config.toml
arch = "vit"
model = "masked image model"
dataset = "telescope images of galaxies (Galaxy Zoo DECaLS)"
train_examples = 88335
image_size = 48
crop_scale_min = 1
horizontal_flip = false
color_jitter = 0.1
method = "simmim"
mask_ratio = 0.75
loss = "l1"
norm = "rmsnorm"
norm_position = "pre"
activation = "squared_relu"
mlp_ratio = 4
head_dim = 48
fused_qkv = true
bias = "qkv"
qk_norm = false
layer_scale_init = 0.1
parallel_block = false
inner_norm = false
drop_path = 0.05
patch_size = [8, 8]
conv_stem = true
layers = 10
width = 192
positions = "sincos"
init = "kaiming_normal"
residual_init = "scaled_by_depth"
optimizer = "adamw"
lr = 0.001
beta1 = 0.9
beta2 = 0.99
eps = 1e-06
cautious_weight_decay = true
ema_decay = 0.99
steps = 40000
batch_size = 128
epochs = 58.0
lr_schedule = "cosine"
final_lr_fraction = 0
warmup_steps = 800
weight_decay = 0.3
Rows from block 6, named by matrix and row number. Rows with one number belong to one attention dimension. Each number is 50 + 10 x the weight over its row's rms, rounded and kept within 0 to 99. All counts start at 0.
# q: attention query, key and value (stacked) (model.blocks.6.attn.qkv.weight, 576x192, the q third), inputs 96-191
# k: attention query, key and value (stacked) (model.blocks.6.attn.qkv.weight, 576x192, the k third), inputs 96-191
q.77:44 39 26 45 49 53 77 41 71 42 51 61 61 53 52 65 48 28 46 45 45 46 58 42 48 47 47 52 56 47 58 51 46 51 47 62 58 63 39 32 59 47 50 34 41 39 49 50 66 50 47 51 55 46 34 43 54 47 24 48 61 51 41 60 88 43 61 34 69 30 47 34 46 55 42 44 43 52 45 56 43 66 53 14 48 51 30 47 48 49 52 37 61 59 54 43
k.77:48 47 66 56 64 59 50 54 33 62 53 50 46 45 42 62 55 51 60 63 56 56 54 61 55 63 59 60 37 51 57 54 62 52 57 49 41 48 58 57 33 53 52 60 48 54 59 62 54 50 48 49 62 63 57 53 52 44 63 50 87 34 59 24 41 57 58 53 48 56 61 91 49 43 69 43 54 59 61 53 58 54 47 33 49 62 54 60 66 56 57 52 51 42 51 46
q.78:58 56 61 46 52 61 43 54 47 27 46 53 40 42 57 42 53 44 54 50 54 50 61 38 64 59 57 54 29 50 59 48 48 48 37 56 59 48 47 44 50 22 77 52 51 49 49 66 45 58 54 45 72 56 55 57 46 46 59 51 61 21 52 40 43 51 55 49 63 42 62 40 46 38 61 33 37 44 52 47 34 51 49 30 46 55 58 48 52 61 68 43 49 43 57 42
k.78:45 47 51 55 45 61 51 50 53 55 47 60 45 38 46 61 63 43 57 40 45 40 36 50 52 67 51 66 41 53 52 30 40 51 38 62 70 33 53 38 49 55 59 30 39 69 54 53 47 50 51 51 58 44 59 42 47 45 37 43 67 52 46 37 65 35 44 39 55 42 36 56 56 42 43 45 47 53 51 54 34 70 59 36 42 59 48 62 55 50 47 45 60 47 48 47
q.79:53 35 44 43 76 53 56 63 52 34 62 37 57 48 54 19 55 61 49 67 58 48 34 47 69 49 41 43 61 41 58 59 47 46 58 50 38 46 72 47 37 43 62 69 46 50 48 70 70 52 57 53 58 48 46 50 50 51 43 45 61 46 62 51 48 55 52 39 49 47 53 53 50 41 60 51 43 47 55 39 51 55 59 62 50 53 54 39 40 48 59 47 52 46 46 20
k.79:43 31 42 40 48 51 43 64 47 58 44 55 46 55 33 61 40 56 47 58 57 45 29 59 62 61 29 38 51 27 38 41 30 49 56 37 59 51 52 38 46 53 45 55 47 54 59 61 54 47 47 52 33 39 51 66 43 47 48 53 53 41 48 47 48 62 51 56 48 54 45 39 51 47 61 34 42 72 45 42 59 48 42 41 62 55 45 40 51 62 51 27 54 33 50 55
q.80:24 47 32 39 36 41 61 51 42 67 60 53 49 54 50 63 39 38 36 61 40 53 52 38 39 43 44 40 61 54 38 54 60 36 68 65 44 67 63 49 57 58 45 43 42 57 48 31 65 54 49 39 44 48 36 38 49 57 54 45 43 66 41 44 68 59 53 48 46 63 43 59 45 59 50 59 61 50 55 46 58 51 42 39 52 55 43 44 48 44 27 52 56 48 46 67
k.80:43 48 44 37 43 39 63 50 39 49 67 48 58 48 55 49 40 42 53 53 46 50 63 47 42 28 44 35 53 47 64 66 60 34 69 40 35 62 50 62 53 54 41 53 52 39 50 54 66 53 53 44 62 53 39 43 65 56 68 73 40 42 50 53 50 53 57 52 56 67 57 70 53 51 70 48 52 55 52 52 54 38 52 61 52 55 55 42 57 42 47 53 51 58 55 54
q.81:61 32 43 59 55 40 41 44 50 61 59 29 47 58 37 75 42 47 48 47 60 56 41 66 66 56 46 50 55 41 53 38 25 61 49 40 53 33 42 38 34 61 45 59 47 43 50 55 42 36 47 67 53 58 48 54 58 39 43 47 52 43 50 42 59 37 47 44 64 51 45 50 46 49 44 47 56 58 52 46 46 55 53 51 62 40 49 45 45 41 67 25 43 57 48 35
k.81:54 45 56 47 61 57 55 51 64 30 45 37 38 60 34 49 44 62 42 32 65 60 51 63 63 62 43 57 47 58 51 53 58 55 58 58 40 57 45 53 45 44 76 83 51 41 55 55 45 45 47 63 41 60 42 60 48 34 51 50 56 50 56 55 42 65 47 43 38 37 53 27 46 36 39 51 39 58 50 47 46 44 51 50 55 48 47 41 43 52 53 52 35 35 50 24
q.82:54 50 63 68 58 46 45 47 50 49 45 40 25 45 48 50 51 50 42 38 59 53 44 72 65 56 55 45 39 41 59 46 41 57 37 51 47 44 50 33 45 44 66 76 60 47 50 53 43 63 66 71 70 78 61 64 52 52 55 52 64 44 42 36 55 60 44 49 69 46 44 49 54 57 51 37 54 47 54 46 50 62 42 47 47 42 53 54 59 72 63 46 59 45 60 26
k.82:50 38 47 49 67 65 51 62 55 48 44 55 56 56 48 56 57 47 62 44 52 48 80 58 69 61 52 50 44 57 63 37 47 48 56 52 47 53 47 42 50 46 61 54 51 49 55 60 41 35 45 47 60 63 42 56 46 28 64 51 72 56 46 43 39 45 51 38 47 40 44 32 57 38 48 31 49 56 51 54 58 47 43 54 37 64 64 63 49 44 54 44 43 43 47 12
q.83:34 20 31 40 63 47 60 48 41 64 55 38 57 56 47 55 46 50 37 50 46 53 30 41 52 48 41 44 58 46 48 54 58 55 53 43 47 49 58 36 42 58 49 51 28 41 55 56 53 35 41 44 42 41 35 38 45 63 23 37 54 63 51 48 64 44 46 40 48 38 40 48 55 43 38 61 48 52 40 42 41 41 63 49 54 32 41 36 37 46 48 36 48 52 36 27
k.83:54 43 60 47 64 47 35 45 48 41 35 32 56 53 28 62 31 50 48 64 64 56 48 55 66 50 42 51 43 45 56 54 61 56 67 45 44 54 52 39 40 50 52 59 47 54 60 60 63 50 65 65 46 51 51 65 50 45 64 61 46 25 55 46 49 51 58 58 60 46 61 51 37 38 71 49 44 65 43 39 52 54 52 52 56 54 56 37 47 60 60 40 65 31 57 55
q.84:45 48 51 66 53 57 58 41 89 35 47 56 64 52 24 40 49 53 56 42 62 49 48 44 48 46 50 49 72 55 54 57 39 61 54 65 52 49 56 37 59 58 66 46 52 52 50 50 49 45 49 61 38 45 42 69 45 59 43 37 50 63 56 78 55 41 50 45 48 29 49 45 47 44 44 69 49 49 41 57 50 63 57 45 50 37 51 54 52 61 33 61 53 59 39 20
k.84:57 48 50 68 60 57 38 47 52 48 46 36 49 52 56 57 55 52 44 63 56 55 58 42 57 60 50 40 57 51 37 46 22 49 42 58 51 49 47 43 32 74 37 64 58 54 48 48 41 46 46 54 53 52 53 70 45 61 70 55 65 48 59 40 25 76 55 56 44 57 64 50 50 61 56 39 49 54 65 45 63 40 52 54 55 54 50 50 49 43 68 53 46 40 43 52
q.85:55 54 55 37 36 58 60 47 34 41 49 56 39 49 68 48 54 50 51 47 61 53 53 38 53 45 64 44 32 53 60 40 40 41 34 64 56 45 44 57 56 50 62 43 49 36 49 42 37 56 47 53 56 53 49 51 40 71 70 44 40 30 52 54 41 49 42 56 37 46 61 49 49 34 56 55 38 42 40 48 44 36 54 38 45 56 52 55 38 59 45 51 49 40 51 50
k.85:53 51 41 60 36 42 38 52 50 68 53 56 45 38 53 63 70 44 48 49 44 47 49 45 42 58 61 62 42 59 55 42 39 51 44 52 55 44 51 35 56 65 30 35 42 59 42 45 46 59 49 50 59 50 54 40 49 61 56 36 55 47 36 36 47 29 40 51 52 60 44 52 47 63 50 55 55 32 60 58 31 58 66 39 46 64 50 65 43 44 47 62 43 61 49 50
q.86:40 43 27 52 42 51 63 43 68 49 51 53 72 53 50 57 37 51 53 69 40 37 49 48 46 47 50 82 62 42 36 46 34 41 54 62 49 50 47 33 56 35 42 26 64 64 50 54 56 38 32 36 47 50 62 48 44 52 37 53 48 73 31 59 65 33 47 37 67 45 37 45 54 59 45 42 47 53 58 50 43 66 43 46 45 56 46 34 45 29 60 42 59 48 34 71
k.86:59 54 71 40 53 49 52 52 36 43 41 50 51 38 63 47 51 68 68 56 47 52 52 63 63 53 53 48 44 45 36 59 60 36 61 35 33 57 56 67 42 35 56 58 65 68 59 54 60 52 59 46 50 55 49 53 50 74 66 53 54 53 56 49 37 57 36 55 50 56 46 63 41 55 62 42 46 56 64 47 52 53 50 65 46 52 52 40 57 62 49 68 47 28 49 40
q.87:51 48 56 61 50 46 56 53 46 42 48 58 23 54 44 37 53 50 42 36 59 55 52 62 41 45 56 34 44 56 29 39 60 68 37 55 54 52 29 43 48 53 69 62 58 34 52 56 33 52 48 50 44 48 57 50 47 54 39 37 63 47 56 54 43 50 46 62 43 47 55 35 54 53 44 47 49 49 38 51 46 54 50 46 51 46 56 54 61 84 53 48 53 38 51 39
k.87:61 47 43 63 60 60 45 52 42 56 46 43 57 58 55 50 44 32 75 64 64 45 73 47 50 44 51 64 74 57 76 34 41 47 52 65 57 54 62 44 51 54 45 48 63 50 48 52 51 49 49 61 66 55 52 58 49 35 54 52 62 60 46 42 64 43 53 36 52 50 47 48 48 49 38 53 56 51 55 49 57 67 42 46 47 64 69 62 46 43 60 42 56 68 44 45
q.88:71 58 53 57 50 44 53 39 49 72 47 53 46 52 60 66 47 44 46 42 59 55 49 76 47 50 52 48 52 51 55 42 47 58 44 45 51 45 33 50 56 72 38 56 58 27 48 37 36 55 52 70 47 65 55 46 64 40 48 56 54 45 50 48 63 44 52 57 57 48 42 54 49 59 37 55 66 56 38 54 57 65 48 54 56 44 38 63 65 58 54 43 58 65 61 48
k.88:57 47 51 59 65 55 48 58 48 61 53 41 46 56 52 56 49 72 48 40 66 63 70 53 49 44 63 55 51 71 65 51 69 59 51 41 36 55 52 54 44 40 44 61 59 26 40 51 35 42 37 49 51 68 49 56 52 33 46 42 70 63 51 47 36 52 57 34 27 45 60 38 50 52 30 55 60 39 52 55 61 39 38 54 50 46 58 61 42 56 56 54 33 70 45 24
q.89:48 41 54 61 57 52 40 63 59 67 55 39 33 58 33 48 49 58 50 46 72 67 36 60 45 53 46 31 60 62 59 50 50 60 46 57 45 40 43 58 43 64 53 58 50 28 52 52 36 42 46 48 39 43 39 62 53 38 29 41 58 53 67 50 52 69 54 57 41 60 57 48 46 57 32 62 61 57 63 52 67 39 38 43 61 49 56 60 52 60 46 53 48 62 46 33
k.89:63 49 42 57 49 56 57 57 63 47 55 48 47 54 33 38 51 53 38 52 64 57 60 52 43 46 47 36 63 44 60 53 43 52 65 57 52 50 36 47 52 56 40 69 55 27 44 50 53 51 53 46 40 52 47 62 58 41 53 62 43 51 64 62 48 68 62 50 45 54 69 37 53 38 38 52 58 56 52 56 56 41 52 50 55 48 42 58 47 41 53 50 49 60 63 45
q.90:27 39 62 75 52 42 44 59 54 59 48 46 40 53 23 37 53 55 42 50 56 62 27 50 43 51 52 54 42 49 30 50 68 59 66 53 45 24 65 43 40 45 69 68 62 66 57 60 40 38 43 54 42 45 52 55 51 44 67 54 63 61 56 56 40 55 53 53 46 53 56 59 56 35 53 57 58 52 51 45 46 52 54 67 54 45 76 48 50 56 44 53 41 41 42 44
k.90:58 44 37 42 51 58 39 45 55 29 43 46 62 57 55 58 47 39 64 54 50 47 71 41 70 46 39 35 72 50 61 46 39 46 50 55 57 71 44 57 53 79 49 61 52 30 47 46 55 56 56 55 53 44 40 75 52 44 38 62 43 51 50 50 64 62 56 44 60 44 49 09 44 58 36 49 40 61 52 46 49 51 49 54 48 44 45 42 47 47 50 50 56 51 55 41
q.91:54 56 52 45 37 58 55 52 72 46 57 60 62 49 57 63 49 56 41 58 39 49 37 46 45 52 49 69 51 52 46 38 36 42 52 61 53 28 45 59 54 50 40 31 40 62 55 55 48 48 46 53 46 60 61 42 57 47 63 66 38 60 41 52 52 30 54 51 45 41 45 40 52 46 55 48 40 50 41 48 32 50 57 74 51 54 46 47 24 31 48 43 40 39 50 61
k.91:47 67 63 40 31 48 29 29 53 42 36 52 39 46 55 38 58 55 59 34 54 46 45 51 49 61 40 62 49 53 51 59 56 39 46 28 54 39 48 69 56 52 63 58 48 56 55 36 43 49 55 40 50 39 45 56 60 50 43 38 28 50 51 60 37 54 42 57 39 60 38 41 54 60 44 63 45 50 59 57 29 54 60 41 52 44 44 47 58 39 33 75 27 48 36 58
q.92:61 47 55 57 56 40 51 48 45 62 51 38 37 49 33 55 52 47 38 38 56 62 44 81 48 52 55 40 40 54 50 46 58 73 46 41 53 34 47 42 44 52 56 61 49 28 50 49 45 56 64 68 47 61 49 57 61 46 43 38 55 40 65 44 61 59 49 53 62 45 49 43 45 39 38 67 60 53 38 55 41 50 55 42 62 33 52 54 48 73 44 53 51 55 58 18
k.92:52 39 34 62 62 64 44 56 57 55 52 33 46 69 49 58 42 57 47 53 68 58 69 50 54 50 43 63 60 65 76 45 49 54 47 65 51 54 51 48 45 54 54 62 54 26 51 61 38 39 39 53 55 56 42 58 46 29 37 54 63 49 59 40 48 56 64 37 50 45 60 36 57 38 34 53 59 56 48 50 50 48 31 49 54 58 54 44 45 41 68 46 45 62 40 38
q.93:66 34 50 37 68 48 32 56 48 47 45 28 37 48 48 50 44 55 46 53 59 58 36 55 74 59 49 42 51 45 52 43 40 56 38 43 54 32 43 38 37 50 55 66 46 51 48 55 40 42 53 58 59 61 55 46 51 51 30 41 60 56 52 35 48 51 46 53 62 44 45 37 49 50 36 54 49 50 58 46 44 45 50 58 57 40 54 41 38 48 70 41 47 53 42 29
k.93:52 48 61 38 58 67 45 47 64 28 46 41 41 59 20 48 43 56 56 34 72 50 39 69 65 61 45 58 51 48 50 38 53 61 60 51 58 46 45 47 46 32 80 62 44 52 62 59 42 38 51 60 38 53 47 61 43 46 51 57 38 54 48 63 46 52 56 54 45 38 54 32 46 25 44 48 46 66 44 45 38 45 57 53 50 49 46 46 46 50 45 44 46 28 44 34
q.94:71 50 60 45 54 47 36 44 36 59 39 48 39 45 53 47 55 50 65 31 63 49 39 56 58 61 56 57 23 47 68 46 49 68 20 41 67 38 41 50 54 43 62 48 57 46 48 57 35 52 57 69 58 56 62 45 52 55 35 55 46 34 59 52 57 46 41 50 61 34 47 28 52 39 25 65 43 40 36 53 39 51 63 49 51 30 48 51 37 64 63 51 51 64 51 40
k.94:60 54 56 59 59 60 27 51 51 51 44 52 45 43 47 67 63 53 46 53 55 59 51 55 62 68 71 71 43 61 38 23 63 67 39 58 66 38 43 51 43 43 66 50 46 47 50 58 24 40 48 48 52 59 67 52 38 46 36 44 61 58 48 33 42 37 45 53 57 30 47 41 51 37 36 55 52 46 44 48 32 49 61 55 52 52 50 60 33 58 57 52 47 43 45 43
q.95:53 41 37 29 46 45 45 48 58 56 47 50 53 58 82 62 56 29 47 50 71 55 45 36 57 53 57 49 36 46 68 35 34 45 33 58 58 49 37 60 57 71 44 37 43 42 53 42 42 46 38 53 64 47 34 44 48 42 50 52 44 36 48 54 43 51 45 53 48 36 50 45 59 34 42 61 42 41 48 51 41 39 47 43 51 55 51 61 23 35 60 44 38 57 45 54
k.95:54 58 67 73 44 45 32 41 49 62 55 57 40 35 23 75 60 49 35 39 53 59 34 67 52 63 76 54 34 54 57 61 51 64 50 46 51 34 44 50 45 66 40 52 33 40 45 45 42 59 53 57 41 55 60 57 51 44 57 38 51 38 41 48 50 43 46 54 40 52 54 52 52 53 52 58 44 40 55 57 25 57 82 30 52 47 37 58 41 60 45 60 39 46 63 34
q.96:38 56 61 43 43 59 43 55 46 43 45 49 52 42 55 47 51 52 37 35 34 61 50 39 52 50 26 60 51 56 80 54 55 38 62 49 26 40 64 57 47 52 53 33 43 59 58 64 67 64 74 56 62 51 47 48 62 50 34 49 54 59 55 60 51 44 59 36 49 54 67 54 30 63 53 58 28 49 40 48 42 59 52 55 50 41 49 37 42 43 46 57 53 44 51 55
k.96:30 49 45 37 34 45 26 53 59 51 46 53 40 46 57 64 60 38 40 22 51 54 50 51 46 57 33 61 45 45 69 59 50 54 63 42 51 54 49 53 24 46 51 57 58 39 75 48 71 65 66 63 50 40 43 65 64 48 56 46 40 51 62 47 73 54 64 43 61 56 52 38 57 53 42 36 40 46 50 31 38 68 57 53 60 45 35 54 50 44 54 46 37 48 39 62
q.97:45 51 45 47 38 72 67 50 53 44 55 44 57 57 38 59 38 51 49 31 45 45 57 57 47 45 49 58 34 63 61 44 65 53 51 56 58 51 41 65 52 41 58 31 37 33 51 54 45 36 35 41 36 47 46 37 55 32 33 59 53 46 58 45 81 50 62 51 44 36 38 52 50 28 32 46 49 61 23 64 41 45 51 35 62 41 37 54 48 37 42 44 60 52 49 55
k.97:45 46 55 61 49 59 59 41 31 46 56 51 60 48 51 48 47 60 59 59 33 54 57 46 45 52 37 57 41 43 44 30 74 40 48 45 57 42 59 56 65 45 28 44 59 53 45 53 50 40 44 45 50 48 56 25 61 43 33 64 50 41 44 28 43 51 66 47 51 57 49 67 58 45 47 67 50 69 42 72 37 41 50 45 58 40 40 28 47 38 56 49 66 48 48 66
q.98:42 43 41 55 58 56 58 47 62 47 54 57 55 38 45 31 51 54 58 45 47 61 69 48 51 51 47 46 62 43 61 60 46 36 58 69 43 56 52 78 50 47 44 48 39 63 54 52 61 57 46 37 36 49 26 51 64 40 33 62 48 46 50 61 39 55 67 50 40 53 52 67 44 49 63 65 47 52 55 63 65 63 46 53 54 56 37 47 66 48 43 45 50 42 48 62
k.98:50 38 53 48 57 61 60 65 57 55 52 48 39 50 41 48 41 49 49 49 53 49 50 46 32 54 45 57 48 18 73 52 38 52 48 56 67 53 40 49 57 53 48 48 63 51 48 56 61 53 47 40 48 39 34 60 60 51 49 70 43 58 59 70 39 73 58 47 62 62 54 41 81 31 44 52 50 56 53 66 60 58 57 48 52 30 27 50 41 31 45 60 45 59 47 77
q.99:48 46 48 65 45 68 46 58 57 61 34 40 49 56 38 64 47 60 54 58 70 58 55 57 50 38 48 48 54 59 58 44 57 74 21 67 59 42 54 42 47 47 49 51 49 21 42 44 54 48 45 40 46 55 45 44 52 38 26 40 64 52 56 34 55 62 58 53 46 56 56 32 51 50 29 37 53 51 46 51 33 64 53 29 54 48 45 63 35 48 70 48 52 58 49 48
k.99:45 47 47 72 52 59 53 35 49 49 53 62 54 53 37 56 50 61 54 49 40 51 67 51 64 50 49 43 66 62 55 34 74 47 45 60 54 46 54 51 54 63 42 62 44 36 48 53 44 49 44 46 44 51 54 29 55 38 40 24 58 48 53 34 63 25 57 53 48 59 44 59 55 57 50 55 61 63 37 50 35 62 62 42 60 72 58 52 60 59 55 31 62 56 43 32
q.100:47 43 44 48 39 68 55 67 77 50 44 48 62 68 32 51 50 64 57 50 56 60 56 56 48 37 24 27 63 72 53 40 48 51 50 42 54 61 55 68 45 37 49 38 42 34 56 54 52 40 49 23 40 33 35 66 44 31 30 52 44 45 56 58 46 52 64 63 36 48 58 45 54 55 54 46 50 51 46 44 50 67 53 48 51 49 52 57 51 38 52 48 50 48 49 57
k.100:43 50 43 65 47 63 51 42 55 55 49 67 30 59 51 53 55 59 49 42 33 53 51 48 51 48 43 39 53 55 48 44 40 31 47 39 74 62 56 63 40 63 32 42 59 47 58 53 57 45 39 32 52 35 51 46 56 46 60 51 48 47 57 43 60 58 64 80 54 62 55 49 64 46 59 43 68 56 51 30 40 58 59 44 63 49 46 54 44 32 51 51 62 58 55 57
q.101:38 54 61 41 54 56 53 64 30 49 43 43 70 53 48 49 37 52 51 36 41 49 53 19 53 54 38 61 54 57 63 50 71 45 53 49 45 48 53 38 45 44 69 44 49 49 59 58 62 50 58 46 62 41 53 55 48 53 27 55 63 72 54 41 61 47 61 47 59 61 60 50 36 58 48 41 37 55 40 37 62 44 51 44 51 41 68 49 48 65 54 47 73 52 59 56
k.101:37 53 52 48 44 48 44 57 48 34 43 64 50 40 55 47 61 55 58 40 38 50 58 33 35 50 49 52 46 57 46 41 66 42 61 35 61 68 50 57 27 29 49 41 58 47 78 47 58 61 62 52 57 48 64 54 48 50 39 52 47 44 49 36 73 49 57 61 71 61 52 49 47 48 50 30 38 43 35 23 55 45 46 57 45 47 48 50 63 57 54 43 59 47 49 64
q.102:53 52 65 51 43 62 57 54 57 62 30 50 46 46 32 47 52 55 62 54 61 68 50 58 64 50 39 45 62 50 53 46 65 54 37 53 42 49 47 52 42 45 49 46 38 31 46 46 55 54 58 39 48 49 41 45 56 44 26 54 64 54 55 32 54 55 68 56 45 52 68 49 55 73 47 44 43 41 45 48 57 69 48 37 43 45 46 57 72 62 63 36 48 46 57 54
k.102:50 48 44 65 60 61 44 60 42 65 54 68 49 46 43 51 40 48 55 50 54 60 50 54 46 63 50 55 54 51 63 57 73 53 46 46 54 40 54 63 35 50 41 59 46 47 59 58 58 57 47 39 47 41 52 37 58 42 52 52 62 55 64 41 74 59 52 54 53 64 49 58 63 59 45 52 59 49 40 32 47 61 62 45 59 57 55 79 41 48 48 50 79 57 49 48
q.103:42 46 29 83 58 49 53 45 55 51 57 70 61 56 53 57 61 56 57 60 55 46 62 38 46 39 49 41 49 68 50 44 31 34 56 59 61 48 52 62 73 70 42 58 65 59 42 43 41 43 25 42 38 49 43 55 55 53 70 58 47 56 34 69 42 49 61 53 45 52 37 51 47 45 50 45 74 61 55 77 55 52 47 53 57 53 50 45 48 37 52 59 56 63 46 49
k.103:47 41 53 57 54 57 58 38 54 50 49 35 48 59 53 54 56 60 63 47 47 38 64 45 66 37 43 47 48 47 50 44 29 52 41 54 50 49 51 34 69 64 41 42 61 40 23 37 37 40 34 49 52 56 43 58 53 59 47 53 44 60 43 57 30 42 59 47 44 46 59 42 57 41 50 56 50 56 59 84 66 36 46 51 40 41 37 27 49 45 48 46 43 56 56 58
q.104:48 61 51 59 64 55 50 45 52 36 53 60 61 40 49 55 46 46 46 43 46 48 65 41 37 50 50 62 52 59 60 57 67 47 48 78 58 47 55 52 58 61 57 50 50 55 48 44 46 59 48 53 43 59 47 51 67 50 38 62 53 62 49 48 64 47 75 48 59 49 47 54 33 40 39 51 56 70 33 78 55 44 54 51 67 36 32 49 46 49 53 54 67 63 60 57
k.104:52 52 69 58 64 59 66 38 46 46 47 47 53 41 47 46 50 65 61 50 47 44 64 36 51 52 39 66 50 32 51 43 59 55 47 58 54 42 47 40 64 44 45 46 55 47 40 44 50 50 47 59 52 58 54 50 65 62 38 63 52 54 53 50 50 50 71 33 60 50 54 46 62 39 41 58 50 70 50 89 63 41 45 62 47 28 36 24 60 51 59 44 54 58 48 71
q.105:56 43 54 68 71 59 52 55 54 63 66 57 20 46 51 47 58 52 64 70 67 51 42 63 52 48 51 52 47 45 42 63 51 49 34 52 41 50 42 44 50 50 41 52 50 44 55 53 36 37 34 42 47 39 58 42 43 61 53 43 56 57 55 29 47 48 47 48 60 32 55 61 52 44 48 55 56 42 54 50 55 55 44 56 43 52 39 47 70 59 53 37 42 47 37 42
k.105:53 39 39 59 68 51 33 55 54 56 64 48 53 63 49 38 34 50 54 50 70 62 26 57 51 54 62 63 61 50 57 63 52 66 43 62 41 42 49 42 44 51 55 61 57 56 40 58 42 35 41 39 48 43 52 45 40 49 37 60 61 70 54 54 54 50 34 53 52 48 58 53 42 57 48 55 62 26 54 34 46 75 51 48 61 55 49 71 27 60 58 61 71 57 58 45
q.106:55 53 60 57 45 66 51 36 53 62 46 50 42 56 47 54 52 51 55 39 50 49 36 47 48 46 61 45 37 37 59 46 34 59 43 27 64 52 40 65 46 53 55 48 32 34 52 53 29 29 33 48 52 42 56 44 45 51 58 35 42 43 57 51 44 50 36 52 39 41 43 34 47 51 40 59 47 36 44 45 28 41 66 39 53 48 56 51 36 41 39 45 46 46 32 47
k.106:55 62 64 65 53 41 37 41 46 44 58 52 60 58 71 56 57 55 34 62 45 57 60 57 46 41 53 31 52 55 36 59 40 40 52 39 41 35 53 51 52 62 28 60 52 39 52 56 24 31 44 49 50 45 58 32 45 40 47 30 41 50 52 37 38 32 41 44 40 50 47 60 38 65 56 67 43 45 44 46 23 41 61 46 56 72 44 39 37 45 49 54 52 50 48 37
q.107:54 59 58 59 60 48 47 28 39 54 26 54 53 35 66 43 65 47 52 50 55 49 64 29 44 50 56 43 54 35 61 43 66 45 40 53 55 48 60 58 55 64 53 59 50 44 40 31 45 64 64 72 57 66 58 58 62 62 45 47 60 53 37 39 41 40 47 49 47 67 50 36 29 60 39 61 56 48 44 53 49 42 60 60 57 40 59 60 55 56 54 49 57 58 57 48
k.107:61 62 68 49 61 53 64 38 46 50 36 40 48 42 64 47 44 45 58 49 64 45 65 36 53 49 45 60 52 36 51 59 44 56 46 53 51 48 57 45 55 45 49 51 45 28 39 43 40 51 56 69 54 67 60 56 68 65 52 46 54 51 54 53 60 41 52 21 50 47 51 43 50 45 34 53 57 54 44 79 65 46 42 55 40 44 47 44 63 54 52 48 56 67 45 56
q.108:51 57 54 60 51 52 45 60 60 31 43 57 43 52 53 41 60 51 51 55 63 39 47 63 36 58 40 61 40 57 51 48 66 49 42 55 52 34 62 41 61 58 48 55 48 42 50 44 44 54 54 53 39 45 58 33 44 55 50 49 48 38 38 35 50 50 50 59 52 48 43 46 43 45 50 44 60 49 38 40 48 45 49 52 47 44 36 58 60 48 54 48 50 52 61 49
k.108:52 53 46 57 59 44 51 20 52 62 44 39 67 59 59 37 49 48 51 69 53 39 35 59 55 45 50 70 51 42 36 45 62 61 51 61 56 39 73 51 67 55 52 58 38 50 40 44 51 46 47 54 60 57 53 45 50 51 52 51 61 55 43 37 48 50 52 40 56 26 60 54 36 50 53 47 75 48 42 71 61 52 51 32 58 42 57 54 61 49 64 42 51 57 48 57
q.109:43 43 55 55 43 63 60 64 47 61 56 57 49 55 47 50 53 55 63 57 43 51 48 44 59 40 43 60 35 57 41 61 55 42 37 46 41 39 45 43 66 44 41 38 49 53 48 44 65 55 43 39 44 40 45 35 29 59 66 47 59 41 44 44 54 56 36 45 38 37 53 63 63 42 47 48 35 30 42 43 49 51 35 49 26 47 54 44 66 58 52 39 47 43 41 57
k.109:38 45 27 47 39 38 25 46 53 55 48 52 67 55 56 52 40 51 42 51 50 58 38 60 49 47 69 50 43 67 50 55 64 59 35 45 40 59 50 50 35 44 53 50 40 57 50 52 59 48 52 44 47 40 45 41 37 32 49 50 47 48 44 42 45 47 42 64 46 51 56 59 42 65 58 45 49 18 46 25 43 48 50 34 57 66 66 80 44 67 54 51 57 39 57 45
q.110:68 47 54 57 64 54 42 57 74 55 52 54 52 56 40 64 54 55 56 64 64 61 57 70 66 42 64 36 58 49 34 60 25 67 40 59 52 59 35 42 49 61 43 61 61 51 50 49 46 41 31 44 33 45 35 62 47 45 61 38 45 69 58 63 51 53 54 49 51 37 53 49 66 54 47 46 56 57 65 62 47 46 47 51 52 55 47 51 42 51 53 57 36 55 38 32
k.110:60 52 53 67 64 57 50 51 72 53 56 56 47 54 30 57 59 61 49 56 50 65 55 56 59 54 55 27 64 59 48 59 54 52 52 58 36 45 32 40 56 76 39 59 60 63 45 44 45 47 37 42 28 39 42 41 41 42 53 41 53 60 51 67 48 52 47 57 37 54 50 59 57 60 47 58 50 59 64 49 43 54 64 60 55 66 52 47 46 63 50 59 64 55 57 21
q.111:58 66 64 35 40 49 55 63 65 40 56 43 45 48 38 44 42 49 42 43 54 48 56 52 41 44 29 49 66 62 48 46 63 57 38 57 56 57 49 63 46 38 56 36 32 30 51 45 36 46 66 65 57 53 49 50 57 55 35 46 46 46 64 43 70 57 69 55 45 39 51 46 53 42 39 56 48 58 35 57 49 45 49 54 56 36 22 57 55 44 56 49 43 57 61 54
k.111:55 64 60 69 56 55 50 36 34 46 52 51 38 48 30 33 37 52 69 56 49 57 44 45 44 57 51 62 56 39 47 41 61 41 49 52 63 45 65 54 50 49 36 44 44 49 60 64 50 47 57 62 62 60 61 37 62 57 52 45 55 43 51 39 60 51 65 54 47 64 50 61 55 54 52 67 66 65 44 49 33 55 45 53 64 51 52 47 60 51 61 46 64 62 59 66